config.yaml
crop_scale_min: 0.5
norm: "rmsnorm"
activation: "squared_relu"
inner_norm: false
residual_init: "none"
beta1: 0.95
eps: 1e-08
precondition_frequency: 16
max_precond_dim: 1024
adamw_weight_decay_other_params: 0.01
Rows from block 11, named by matrix and row number. Rows with one number belong to one neuron. Each number is 500 + 40 x the weight over the matrix's rms, rounded and kept within 0 to 999. All counts start at 0. Numbers have three digits each.
# fc1: MLP up (model.blocks.11.mlp.fc1.weight, 1536x384), inputs 320-383
# fc2: MLP down (model.blocks.11.mlp.fc2.weight, 384x1536, transposed), outputs 320-383
fc1.803:562381501541553457548499465503494498510429506482449509548460468486540458509517512454540525441508470487502508603475538520470544492465508512505480595527368348521520461614545510501556443490489499
fc2.803:503443566519481496503498521505423505511544560491479613497511509590510467499446578489489462504533531480530510471479499537479522536544495510480548550456529469485554473401496514511580498483506518
fc1.804:569512535408494492471505511558588516490254507491569636524476451522488490509486582465515510526556522414434534490472475470555551544543471480455476431440521563593515488470408534540451488553517495
fc2.804:526570503512535505541525514499531488476519550485529504516541505501531587480501510513549494517511461529473485483489479510512516504532488501493513523519504473460530493513492495514459494506491478
fc1.805:463382508534458493527486462513530531436480460479455539511512551561541556460531482438519603482555454468476482515489487453486526533501486490493495509487513447494535568481500476413546489498469485
fc2.805:501549458518514502510470500479452488497495455504467443505563505648521531466476504493493496506483513498498491531498480475483494493493501501505499465566502484465496536474501487514507499492492495
fc1.806:511484522526495470506506469510509491530577492462478458495491497446548494458526499463494432551448472470506501487528452531477491476453472508506472536478393556462493510462501511517559468538515488
fc2.806:529383542520502435518554514520557503511521564510528548527515445496522403485503469481552516523495508482496480543513474501513463533533499499476526485435504567517464523530478508484523472513507491
fc1.807:450484498530542562551476477524502503494543454481506529502505482521531431496507518499425499469501529536505465475498537513523519516534433513438480499443477509481467480579480432486484487457514517
fc2.807:496455558495526525502500474516503510505474481493499434527534533678495580477510436518514490505528476483458527510491493507497511513452501505505489520505498519515443523520498476543487497516484470
fc1.808:502486443476472479491505491482507499486514498500504464488473518475519534529497492445460497495500518441481495486490464534503429502518491519483473475544499563515509438532470487538461490508490502
fc2.808:512380584526496417516544484520537493496527549487509478526488446490469381469465461513549512520504537436501476610515470493510411515542485480505527481428481648520530489517470514445512493499528494
fc1.809:538561641403536485522495476453468518432424500457479517589573497535456564495486542548476480550598571478455482580469497502507546522511557433427501494545489472598545606448453466521550458532476491
fc2.809:478696471496517527516493509509539488490498466492477438473511509599517542496500447504515473472512442510514516534490497522541512486522484454501453512498481454446496536481497501519495508480506495
fc1.810:492505455530478452505494512528529476513516503505520428503517494505511482475513477520519500523485441470529478462506516525488447492466502523481486487483490476530508543542530464510516489503513490
fc2.810:514436567523505423529570486521527493488524584500534440525477435494478368484493475523583500544514505426486462535503459526513437516557500475491511442374515634546486498518476526441552481516516467
fc1.811:521428521531455552488475516526541466484511495523435476474458518484495633449507432503601470501473425465511511497544586581548496479532461509454513460459489445509508500574490515466473526467527514
fc2.811:511619574482486505479496480512544541514483489503435687500488504279465412507512508506505550493499526534503483518487510431495510459500520521514493466523537638521435485527491480503508505515509501
fc1.812:520406515511478472526527471484512471462548472524377421529513571479587512459509521491610516468473487518480501585501546547476483514564514468506481555422420471517557531566501482543578452493437485
fc2.812:502504543488489478521541492463467499500453531506485550466508503482503483518498551457506475556542508511512486409487493510535490544507524517507514532499525584492481478451521503473490490460498517
fc1.813:454494519547510471508521456540484494546556497475441440519458499485539518465496536467483514515431415410497526448499497559516540558464534471474479519497422494446554497525597478524612561525510522
fc2.813:492483499540480400503537430507583504504548550499501375536513477515428508482499455540599498509505507453531479539483499523475505522467450491474490548444514544444519478463469482470540498499489453
fc1.814:531530465461492532489488505475499500499482481505512478500468533560524580480493495504455508525512462503475459591493534532517569491461493494409505527502489569491477508459464484499571491478474517
fc2.814:517399566530514457511546482504557490494539549503519470519458452448484405495491467481575518528510525455501469549504476523513431498538483493466527468421494581531485495518503521473556467521499493
fc1.815:556390517545520461500490517490501514515447448507471535495467495431532543481498489530459516445433617489448502520496547560531422498441521527489486482545427607496502476458496527465513515509482493
fc2.815:491477496558512452519506476559585505519539571511524492507432467601454395513483475522561503522512557425474471526521505511517438521507496483497511472435507508561494493482482535453518476529521484
fc1.816:489437520586487564507504559492552459450442521448530532543573496568497636487524501458528514559508480461473489473486532530502434422499515494477440472536514537583502423556440514418423453529499516
fc2.816:475509461497496496478501542478451498485485454514483432504483512728522508497497567511539500474513546499521518466466521550483520499505502513501453531524488476490590487520492470502493500509475508
fc1.817:481432472554434467528484480523522508428483482507463525508500542532553570484527470417537557507536484419484493500515510526497480469476482514495479523472526535415477579526546467433527446499494490
fc2.817:500516549495488473495488477484441482499472487498464508504538509519499481510510506505529522496510526480482482568517509437508486507511510503529529467568497554438462502548496503510513496510508515
fc1.818:448467494504490513520539567458559514479450594495489572544454573473453554516486575455629513449530535470521511368505501479496440509456428495410469550546520450516536481508480498400503521519541518
fc2.818:482537402486455527524505534468448495508498456493483389484455514695506584503479544501554466481475504448514525580438487578475536506468505510499492570463510457509625468456510485518496523488478506
fc1.819:516503502458479531496501524463484510496455497514523532493535543523495619504505522470578526518467426482486501488523502499483500479478485483467490522525528528498525538541492496490574458529505473
fc2.819:502433554541499413531560501527531492512501580501493563511493442494480442499517482498571496539526529430533454641503481531512437502533490461489521478434527582532505491519493522474524469515501503
fc1.820:506468474451474478468487607546516480506452495470553542524551468477475467477558467432483526569434505532469498559523483525506426431518471502454511457457485621546508502495416500452488467552502486
fc2.820:507468519528505454486504539527526504483482486501538424504477503603494496488477528527575483534518559486491484419505474583482521507564489518490462517492476480542502457563485504471468491499465494
fc1.821:479516444528510476498489510483489482494483510489528416505519483512517490490509492486460507498496502518496478460499529531517449511487503525462476478523503477530534491521494493537454482503505519
fc2.821:513422548539494391513555484525518509506527586498505475526496424458462365493498482527574492531523495442502468546496476528531444520530491486472500445422500601521502485555466524469535472520512484
fc1.822:486470449509491508497476535510465516521493504498600464499515547584516507500522478500468515526475516490525502484520543511506463488527534501482441445526509529534522518447505491425479457510495494
fc2.822:515410547535479421534553482543517498510507582494520480511480416465468357497508476519558515543505521461496462553515486533509442492549468497488509468390500603514499481531487530463527494491484481
fc1.823:496475461535495504509506534511478490469555517514494476494480514512516473458485509566542490529499424483477527414498545483451438552544511461454450520447394480437536539433521481450516449517446507
fc2.823:501405573547466467501560483517530505514519563487541570518481460443466455477511518506557512524501524466494452587476493539516448518542501506496514443448500560529541456493483511463476490500505483
fc1.824:479481535593579505500573477514501546475556478471432580450529533558534483487503478460572516498470534497514550552528520460477583439506547465435499527525389261557503500470483503441571532534481455
fc2.824:509532509513523507551519550495461482500536508496471738487506504365542493486484509532517500510516475438498479523493444575536520500521485517460504496469514589629585456467483516516548491513505465
fc1.825:470524517480522538522509477517481492499532505480455544510522531540521437504464519513454469491541528532525487464517555489467423518502465485477497527481474436399483462536509499494417495475484497
fc2.825:526544535494494495490558554531492479504515522499483633518523472515502445538488519524505442524514519478487447601488463525486475526552491504502492522485491545521511529498494523495563489491509513
fc1.826:462435520527498499528488515566532521548495470465515432510549495480520422446504461495455491454457557475464490475489502562491530473460460504522485527500469497510498460548556489530511492535513534
fc2.826:501361494509522454517511492500577509511512511486512514559453485760480503481521492513532535488498494510451485502505461491504491513488517511517508500475524549579488519485502500474509488488521478
fc1.827:539526564464494498487489575484510451480283472490510659517519469640554425480499483507473511526482494456474505623502508543536556490466463524569467460505449446561543533427459504481418532464459540
fc2.827:511445523500487459523507480512566495513505512493444608506517460608481513469507506465489498534508491506492505473524494486518454515465498520485482517505527548477411508462462511489559511517502464
fc1.828:451488572421451567478510539446562515530332548559609579535521476527440472539467534544512499458498462489460495687483521491563443591449456538551536444400507548533546457538529533522534397529449525
fc2.828:466446509529534532490482521506461485518487533494492620493506517566472568546493543489502518465494517529525504532530453469472512492521520502484526549612453522528532479460500523519482496524480497
fc1.829:522426473536450496507497542485475473515424542479468547531511477540486457495518474493538487469486399534483480619499556500503491570509526510526483476470455565504467489502553517504438488481501520
fc2.829:512447532491479467516551496482528496523464541487476526529461477624500498522547471499522483506514468496546483382514453503541480512543513502502514517470506540533464483472483510492501487517488483
fc1.830:488416448493565518496497486559460475483534436478408292495589510498515471536506489465570500554426515531459481528492501514566502548465573455510461499460428534547525404564500478468518410549475525
fc2.830:520566445497500505505546527502463502530506535480537700521490466327509501528539491523529501474486513520521496523462490503553484509543541525477522522598462522605453512445528488531518493496452500
fc1.831:496521428488558469510507479563502522485464511498444448492600498515584477482478490553549489473473504543552537499501487497471475519507495508532492504506453523553512489449541497392498470511513519
fc2.831:507473520543496428520529491533542485491527557495491477515485466623461434498471487506525483552509518430512491533487473496514467519555484492476487459429515549501526502533482529490548487496496513
fc1.832:529478548429467496517510511548520544442478469462583510478556525517478467507502440533464454507555476491486501520531531521547455467503492553476454504539511496476497504500465480519553470511510503
fc2.832:514437535545488431505539471525535498502501562500537451517479443511479514493498493490585499524512532443499474588512522494527465508510503492485516455440532567537457480483494527454507489510497501
fc1.833:444498473531503471484484496488530495487504513496519463491498515528522493495495481456506522515519489500513500464476496546482453523470510520443473538503517532512506463484505487494535495497523506
fc2.833:509448557519499431523555487517532491490506576509501481538484442470445372481487468502577514540510493455505457519503465538510426515552476484483513446405509621557495486525468532468537493515503500
fc1.834:516487482543519563512504492533488538490366476489512566515506459542476525507502469496465517512462508442513483532498481509508482492473489540494461534515448492560517492438521486513535466544488502
fc2.834:498517532555503451527526484516525495481512559490489540515491450490486469500473491493536503544518514448509478548515444541536474516522484509493517470430525572529460500523502512485531486508487490
fc1.835:452479453557557526493537507463504530516532487514486466496547454470488410522500455514514484537553504556536536483470523510495494554459559481444488530460441497488526443489455509490494467528527527
fc2.835:524550515538514465503538470526485533545503538500536605507507450424439436488506489547578520465498502492489481499466479508512447524529490502478503447514464545593494459466488481498537505484489497
fc1.836:491477402521492481510496485499513498510473552517441484517437552468536487533502494507537479476489523434521499523490482520482506525485490446528496501510461482466492515532517521532514492507538485
fc2.836:487392561514509451506539475512540505489542566494487393529470462539436443478521478469519480529488482481560482600521472512507483508502462495496485463421512570480458462504481511467477513478514534
fc1.837:470512418502543440480503503504492489508540514493548460495533496543531437491508474495499510509471552495515515467502487527495472557444469504445503519527478495538504483481490463467527511494481499
fc2.837:505406569540517421509555496507523488522523576501509463511482430479474351505486482526566498528522490445491477511496460521542431521538500481504516463408495617559521495529475531451553480497498479
fc1.838:474505564607505547486491447454482500507576479484496515479549553458563484481495494528491458497470522487487474490533536521488343495499491496513472553463491491267441464521547501509515540527527480
fc2.838:505570497460501508480528534500543487511499526498439630534542481461504502500520476502502467522491451493488488558500472511501499535543529489520496551509535520504457494493479477500532480494495491
fc1.839:513519532478482502514517486519498508525489445502509499505513553506505488491514503498486474503464512514477486480521498540502501494479492491478495556513492536436510498450494460461578476549484521
fc2.839:491442545530499417522526481531510496504511571503559454521470449545447450476504477485591492537501495437494473609506484508521439522502494493489535442413501600517451486515485534452538474506492490
fc1.840:529502419508515457480484490518454491528510501493477466507517490503455467511496490481543555511506497528522488523477451475472515533499500493526464600533451495521495614414481502433573464572522484
fc2.840:465557546537482440519536474525528512499516558511527488536522449527477395494478494484556492508510472448514458510513457537502454525514490502508507468433488584492495489529473540475555519495473481
fc1.841:532439489430506511481502503506511494513380459502561617496542513532517556456520537533526470518479542452466495555484456577521512465449470474523502491500468554554537500510497485507564508519473508
fc2.841:477483561537505433513558523534494496499491569496504497535494446529464395480501482500563513522515501457501489536521465532527477519533491487471566487472503578540500506488477528473525481516506465
fc1.842:598525490553596440514488489517504517481549509481509425500544493427491417508537498535512510526399422492543488484533474557519576480474511474489430496493439553494478500508512458509524501512504462
fc2.842:535578504516487485504552505495545540549523559494480659491462473458524449493476501515519495530500504541514489519504490508493459541496462495520488562547511569570473498481496494506500522489514477
fc1.843:520491540425444497488525537531506503515429482492522584513559534516516520450513547490517494503534541474501519460509495533522464460525435516539495524538447511466536532473516478463585465547503485
fc2.843:500451539524517425497538517518511479504499557496516495539499451529499497509513495495561492541513470435518473606515436507519482510517479490482523501447520580480493497529489527465509473506506459
fc1.844:457447446534482469505497520495537481546524465493514542550519498501573450483510491496476488511504470523511494539492546535483537493489443514477485525476417515475510514524514522490503478531496524
fc2.844:505418555516503432505546488499509491510492553516527506526471456580468489497503496464573504513523465466497489503521481510523469531527511498496520461437521583546470472509479504483536492508517493
fc1.845:508503487505497515539509551499523486458484544490488514525453602504474526522483546473611522460516536487524492420506502520505492491464434486384469565519502493550516465505524528398478517501535496
fc2.845:510495469467494499506510515478462492513511491493488433503437488634503504522474543514570485533522521415527506564466497544473526518494501516499511564480496460532613508478490512483495507511501513
fc1.846:521504467522529457494496537491522506490505499495554484511514521519525474499496498515513514497501498463486506490499506543481479495495519501483476464510512512467549517473460473533449493506471482
fc2.846:498440537539502396519549489544529523506506594498534461519472446487465373493501466490556501524509462475494470524492492534510446518522495495495512450411502575494468493533477524444534482513509476
fc1.847:489433446559453439557509521526518487568466497481498475504563474478540443485485512498496475482465521531469504451472532561492469478475448510502546566548455539445481445446568483555531530517489528
fc2.847:515440526522481445502547472520555513495507547497512488530463461575500436493495476508553502506486496458467485477465480498521491512516487490497507504465492532523479468536479542460517500508504493
fc1.848:465483570481466519467472528504482466523540482472468531504558535507520430498481537568451448517546542540474454478543560531501423477564431496513507507481493532253447496505451473499486528510487463
fc2.848:535575525479536469497544561552520471485508542502498602495516474525525481463457495503505477531515496485505480566525475539491464483546497472494516552469512490558516492461498498477494498464490496
fc1.849:533496490614558509477518462493492502581487501489487489483454542488543520479523506484431483466476487469429479443522481553511468526490546481495520506470466501491481548453541475467517478506516539
fc2.849:521438511505477410529539503524573500506568544485506525514489460518480388488536460491576514534509552460510476547471472525474467538526494478499528458492468558400449502501518484475532476513457513
fc1.850:462462520554543467503522457456516476511565500509513497473467596514546541457521588445594519493566469556450551473517525512509406581481515457459465510504373318582567471550528496462569465501417495
fc2.850:495409484521456477559538544509484478496507528503490582494442453304475401485504531503523510532494467505489449594490556549540501533545504518481490423426509596552527444482510537450500478498532498
fc1.851:490504472503498520487506495504437527487448458500493422514547544505541494485520510498446509535511425602553541521525488544522421500468451469430513458501472408517499444599508475487575462466474514
fc2.851:480479540510522457535526478503516511507535532506532526494455456405449499480481505520558494517496592462514481505505465542533466509538511479478504470468521556542560500550484502486501467505487493
fc1.852:477497519526484504528465482530535540483493463478524497502496526529549483492499502498471487465456533502528492434509480518476531514508411511464498515475492486431484463545507470512457509464511492
fc2.852:514471474501502539499486494485518517487502507509497491505569514614492539514499476497514498489500495479482503527496469523502516503485499494505515513538494494489516504538512494504491494532493513
fc1.853:528464487497487525503492499485474490515495485515536461491506517514511588526488517496485482504481520474533488514536520498485487505465479476442494514535562498493502523598503491486557444532496536
fc2.853:520415529550463435512550509505535511510533559503528511539499445531468444492523474492559520523483464467507468577494481490516444508524493495495509458372476584505508478517464515444546483489511486
fc1.854:559501576456456485472511533527558472531525463499484470485475566458467577474522519455562469525513412447485517529492520562524457517523471452515513511475409485454475502543465482467426486475513449
fc2.854:506614575495530467490495466497553506518466487500458660482500507278488498506497529501521553506501566548490484443532541416493500482513522515532518506515527690501459465534506517452503507522531536
fc1.855:495480494406540537510496557571520484503463516505636568525516539531468443503541504472455539527491497495517557526527492515525431489496530542474509456508506435529510446459455493399459448506499503
fc2.855:506435546487486469511520535511512506497505531494481469503453473610472456510513512510576488505515542444485485462502475493510501507517469502492498452417475534505485482519492497500546491501513497
fc1.856:489435519506509550522502522464511500528438502496530473494483558509486567470518535493506547503524462507492509509499502542520455506478465473536468503558502512525540517579500475471589494542483484
fc2.856:505442550535490418533550510531531486527508567483500463513525425547483361493507475513573494511519537452511476576506453512509449518537498497483511455423489627549504493513477524487518473506497501
fc1.857:509546556459527538508562499477535460546498444435472468483496483498563422516542491467547510478421374471528521491477625481495544546539544454455498553464371369602561426514529533528431432504479480
fc2.857:521459484489489512496501545512502469506499458491521683500460494406555525514521556484444493510473480503490519455500501488492538517499502522494459465519491467492549494481510496520529500513507491
fc1.858:557480501466478472516505457491568490450443500504520583468602489576560475467497496523501526551494560429460481489505472498539544524458449526492500482499474496560543501375488488451468504554463479
fc2.858:532612523490502518528514522514537512521503551483485537502539487382562435482524482517540509501468482509498480512491497502504499497558519490466535495498482536509489508459488527515525476478479510
fc1.859:450421524366415576477500541477501512497318554506544720540578499517572509502537540536509489503471390481491538782453527564565515503494410521451487506464476523575569523495474506567541433539496491
fc2.859:495491583547464540526539525513561517488483557525531569517511497570458468477480516476558501496503552528505499367507495533453511509505518520506488496469466522526444487473483474464481510519502487
fc1.860:542537404573503481504489512498485491533445523530460486512452596510509557421522502521542446520539537520441521379473489532487511537484532423489508509507498438452556479647513545552573448484505494
fc2.860:471476521520499457543538495533555514499531594491511546508500451508463412487512471490618496544521553430515474562483472533485490508508533495493511431452488646575506494459483512475499466503511479
fc1.861:475506515493483468509492527520499510511457533478507457501526514489515494521464517516498493500513522472500518351488452533516491488481498512469487489511503530494522508550459488547428457484498523
fc2.861:515415547539485418525562488523534501496516590505541466517474431460460419486493470497570507529533481469489486544491487516514443510529515492490500463423492590510485480525467529456528477515503499
fc1.862:508425393448504454508517563570500524583509470548428508512495588524489542463482516527611549487437476527459551438506486500508547594484487470460463491457426319457556481559553494517495467493557508
fc2.862:452489543488510505541553458519524511505539524493541587493458476522489454518516490520587468472525565448471497498498519534486468508567514496518482464504487592572527485463485507457469492488523514
fc1.863:477459475548420509527481527515507506544477460469524470519536495534569502460526513491500464474452488435458500487476506569518524499480492489543514519512464514541495459495538497536467479523485518
fc2.863:493422503527481440495530477512547523515511524497513476519500459674479451498527463505529505503500516495475487486520447506518495510490469510520509479463499544540460515534489514484527479507502493
fc1.864:493437394591516531507475509544448516466473462468529551549446477551461558535535509475493506492340383458514530402566532518524510501491476510444556509486570601485438517414487517480511441475507514
fc2.864:484516576500505436510492468525562468458516504508505623549502503488471419557508447544552528496512478450519451626502502477502498518545476484494452459465488529503490537511512504498467483496493489
fc1.865:469473504451438483494491517552525536506508439461530470532520494527523557454503501497476464486494501544491490428545523549475510464480432537459504539489449522491496437495570501510576484470479504
fc2.865:496377556484520422512512457500535519503506558507498476544501417462480506491475479468546526544522511451495487590513466502507462527475490482484513450398517563539454484493481483455540507506515490
fc1.866:526459440494459490482476532506522524484501534496512457487525482530521489507490543522463504512488476498483504408519549547507504560490570519463470501513548523564491484521430490472423469572497517
fc2.866:523446538524495433512544489511523513507522584507506470525480454492427406504513472507555488515530472460503474581490499532505451495520471494496514460427497588517487483534501515494514480495492487
fc1.867:481437459470422521493470532479566469478433459505462546518543505507505479470503447443477526567484548545486495496504488511528459524529470476465493505548559480606467486444489496412427493517491517
fc2.867:508508492536524453468534532512504504513515541496491409511499487640493451485501504498555502489510476456511496552502488544488474515523494498489506515452488497516500500502493512488522475508498492
fc1.868:483488443454492445502482484517512485466516521497558453502463544482531480492478477459487486521460541498501485488495516516520444510494531525463512506495534501488512517453502447467537505492544499
fc2.868:505410573535526436544536485536523495496512565493524454496484435493481354497502479490569505534509495465512473535502445519516434509536493482486513431374502608555473520504492520444541482517516485
fc1.869:457439547490475522531498538502487539518477497501534540505505529453554451479463537500492486466512469567492454422497581546495428481451458475458514536544448472454486510443452482480571527526551533
fc2.869:493557505529524483493508514512575487512506505495503409503515486627479468480474480508490510507483504488483498521507476482514486505481507502499478543465510488552456490484478541477490491520496480
fc1.870:462468568402417523517533503492514476551456472518424562491449598486544549501514593421518514487551389548464481569520546487525453508519516463404463554506380271565550473603491524397541494517418472
fc2.870:509555552503542503572502543506528519528482511502435661487528527436525445470459576503541506569504555431491515494507541579514505517511475519474474486502496582587478431486505500503556474472520522
fc1.871:510485511553531459493502495505481443490550492484543476478482510498522565478511459477504557499512521464507475499463474480534464514498458505467483484478433503490505530481420472493476479523497502
fc2.871:526444534509498411546556498511558498494518569506517457529452435473459406473495488492564498529503510439484468538511455535525437517527491478509523441390500594530468484537476546445538470509515480
fc1.872:492484460489501496479510491530462481530407505517606249469486502521475513487496505494474468512437538530504521407573510570540472480446508482473436439524500507540554505550515468579440459482490539
fc2.872:516515536503491473538538504509490533493514562489469466501476448439523427504475505527541536505513494492483492568489497485526433489537478486471523520454504547547498491489495503509509506502524479
fc1.873:501508581538502536505510504501442517475451474527603390482497516574528457501458521482519501547476567471423478425500498502543458518426501529484485465476444502540542423472438504532530519531497501
fc2.873:507586567537455436534556477512550494492542554500517617517521461425476458507480489501563529498504471521506476479491487524520468513492500517510490482450491549534431500534473529459530488498511507
fc1.874:567502460458503560477479541480519513425438527468568515488524474466478516526523514481503516547515427404501467572548496546508438523489482497430536550501509549475504481551504504440572447506475526
fc2.874:534416571537473435521555478501531513497500576490494495514481460488461360477488489469565509542504535457517474535480505539508471494552490491493516447375491586480487471531488536486556476508506507
fc1.875:568453492465492515507462531510537492480467449487535595512554503519471504483516504522553506523497474498546501583488467545528522475455432508559493502477514463535502532454523494510554469499483471
fc2.875:499485555511506435527543533496520503535521563518485591512528438455510434494495485498548513547517487505508492526511473550509468515584471474468530537461511550537481485479473514476504479507498487
fc1.876:519593523528480515503433478476572502554528543461368553504542548490508592521452454420497478513471587506474499417495540534471491487518468484466511569529533550432463544491473497582446531418501480
fc2.876:487476491493499512462483468467463502493527499496493556483497512435485518497482506523441504507521502540489488656516480434481512482486476488548471498487509513492539530480497492483447518495500517
fc1.877:515486548521443454534497497547512482527550437483473485508551527492561418470477519509483457457457529531480516489511504561527422494438478537541489571525441464379482463448506475481516513561490499
fc2.877:508475557510494437514550483534544492507525562518524464526468459551488490460512465512580493534498508431488469532518504502499459523513516488477517478478503525532486480528487518467528485509466468
fc1.878:519518501517475532475535533490502480442530466515522509545448578431510641510510488481533488513481456426497512341511510568489560519453471522494460453399575550470518489601479438475553476504505535
fc2.878:525449541517480429534572492542530493491533567506499551520499429402476334518515477485598521540488536440502469536491509500508442498531500493480522444405473660531439501499501540480528492518490511
fc1.879:479484500546443507479477462484547468493569485522475507478424528505479612497468515429485445494497438456448525408559501554516512577511514526437469490480475521473504457598477478553547445488518535
fc2.879:544426564538468441502548484536557482498508534494515558513489449478472314496495492499549542518528523501492468502490472470494461488555512468535508480454509701481466481517463519457483492524508494
fc1.880:459482495542512515477535473498459509453461533517526517460507518531443576515427542503486555495479504584477483477466487489501432462490487500473477534531503431504506489571556510464512497522517528
fc2.880:528548552558500437530511496515533502504527546503512584519504449465478441498534500484555510524510520458501503583494475534524482502553525492488503442396515577566492484482491520484526484521509496
fc1.881:498565485562510474485511497516502488513503516452517465507518500443532495482557465493538453527436503514519508520494514552487477450463492484458510537521417523469509544531518545497580483538496482
fc2.881:504469496508511456525553488526489510503508535490496499508454417536518419498497489500526529538485483499492469498499489492541469527490504476504529534464502594537470488502494521498512492497497508
fc1.882:509486472503471471479487546525475514498493503510565435506470533489462478514536481504494490489552478546498532429487480547519504533491480545446511431498504525558517467542490452475480500478521533
fc2.882:492459569504490395526534491516539488508508566494509464522477440490483408514510494477542514511503494455509485544509519518531431507519489494486506462407516543538476480511475507447526478532531498
fc1.883:582480435589491579494511474437451536456391473512550472496493430455469565481503560503457505514497474475488541530478536467508492444500520459453523485504514463604501504445529468570661459537464478
fc2.883:518690527547507488497482513500553484500507543519482635528494465525498486525521477479500501535506528470543488541501497543539507501494504481485467404438502474470459475546505497515494487498525501
fc1.884:538467479480525489533498479528477480490515482533512473486484603538468434505497504477510543432513471412529503409509490501512510546446495507491471529499484482481497527557465493430519500533481481
fc2.884:543412546523488449517549491529523485503529565496502511524465401529457394500509503501554504557524529446521486622492476494516451528516479495477526452409488600480472458490492522459555481497514528
fc1.885:549527516539545525476504493513506496514498520524483479503439553565556577462506522483511505539462474525483556451453500527440495518482493481492528533528428459490532517581557504526552479535500464
fc2.885:494518517516484509535529487522543484511537585514520556511518493577484462486503514500524506535508547468503488522473519529479494512539500498513517496452512632552472487469508551499501474511509499
fc1.886:465509434521486457459510540481503464508575509512476487494492559523534545512504471483512467503487495481528546404521480481515484533479471454464494467483451479503525505576523510473547487504493509
fc2.886:485440538511492404520561488522540500517528574500502499522476426421488379509494485502588502542533491442480487572501451530518448521529477476474499448425507610558503487508467517472542469514504474
fc1.887:486484493444552567494479527548541476511473463505545534546547473530529435498479496495517535548532538530504531504509459527499486454443473508465519487508535465524482519498441468412447488497525511
fc2.887:531500529547480452501507487518501489510517583491454372497471454557469426490486506521508487514481499442515494591493501518497463502503485487506516414483471541490483531499475519472578495501499477
fc1.888:491484394524470463511488504476537503538502492522509441499491537526500520522554490533532528505469526451494520536450513515512495522446515472489456519504441510546477520456479481476538507521545481
fc2.888:516430546535520435517548469524526494505533544495516466526450460457500371492515479482579496532527476463528459554493453507524457507514468498500491467399492599497477474488454510456572473489495492
fc1.889:484506545540461491522478501517476528476468451494512487527539563503572527481514491519497474475515572491496476456514532552490455477484470503524532500518450496506522515467515481501484508531473510
fc2.889:513447559508472433510524476516567504515472539505496516514464434537467409504492466486555497526488500462479459591504475515528461515536520490469534490429510558514468485512481507456513513508497516
fc1.890:509480563520444452498468525474460481513437469481476547488476544472506492504491522483597572476452537535497499572510483516529390465482474515465505524505528447525473565462458479456449500502506492
fc2.890:559597534545508482520508514527475522536511565497467496518521452466504430490474515530529490529521523452537461535478465518519509517547451499500520490561522635474478483517495505544560496495527513
fc1.891:520463447565525506481500492489554516504451498518595464499502529544500555503515526503502469444520461456494499537545507528493510526478479453520486527521474493555499449496449498530440488482479536
fc2.891:496431502526494427507552460502548470492511548502509478498497446529445386502497491482532496537509483477504470473500478494514445513517518517490509438424504555507421480521484507450545490506498502
fc1.892:457476480463541570486574519478542446525543450447462468443475528492573418465561494473567506515408376508525530497500629537485515528553593454476457510505342358522564365541529538496496452471451466
fc2.892:511432481471506488501496553487477473509474448501537652496454504452573499523520560508466490517462480510492501428499522513507525509513499500486457472491499477541597449495503494532515508499505468
fc1.893:474512604451439510488492470506498467507524476507535335460495545495495457521532521444519537501507559493449470584488492449497528462477512534572490481416463559471493526562507525531504521461506492
fc2.893:533481611490506436511510488503517500501496552508539527524474451507474561499505491464583509511495573509503503498489505521520476499483504507510494471521496574512438493539480539503449483486495519
fc1.894:535401521456522476540457511557575484522563473556412507554381560510526481478501523434544542462473446589564489439471484530458483552469514450428472535505462352438565489599577500475561452468458447
fc2.894:440440513502487462523524497510537498505501570515532619512447470406510405505508533467538489543465554411497502405492482535506509508524501519542541413451525588671482486484502526460577449470506500
fc1.895:501465487558471552487473540509513511497436492523573511487499578516508542529494517508484525475488528473518517602538544506497493518499560478506504494526513540480540465470444498485490472537484502
fc2.895:506394519512475435523526500510542492489501550511527507503473445588475400496520475473591507539472490472507466515493485505506462511528489484471497461413484583466427464532484516467539479515491504
fc1.896:576524642502516521473483470476486493457481458484554519505590547543560514529485519495499532549512498449506480493496466500543476524519451509522472463490465518523538467394435499448465458541523490
fc2.896:520596538489493466547535521527472500507524548504481476509525494417483471488505486478551531475503475478502517478484489520532499499489496459504502468458504515502461493496496547486501506493501497
fc1.897:460541459592487451510502494490519507531460482492490493548530554451532506459500476517532473493498509481479485515480502551486467456475445506487536533524480550469491436451502494449573532497521517
fc2.897:511499536519482458517531512527540495518491555498536482503457461570482427490482481493555517513502523477487488494486475522521472527504507487496523493454506578502513490500514509445532480514499494
fc1.898:487429518547422483517480467542509483504444455513526490537430542576484604502504501490538473466530470478460514575485489534495479514498431568406460467465597517425517560538507496434477487529513527
fc2.898:550577586545501477524500459496514503523484520483470518499503507440449414493525503496524493523514544490502475497512506426530491492505498518540529522515500617465403481561510529503515480520512530
fc1.899:507497442489490456490529509535450487501518514481461486504474545565516554484519494520478481507525443512526506518528503535500464521500461484479519496513520613515499496545527471483497468513535490
fc2.899:514445549525509423522556478531537493499518580491524480543464422462434416483513488526587485544506505443491472588504469534527422515531494483485518434410506608548512492532456537471520467526489506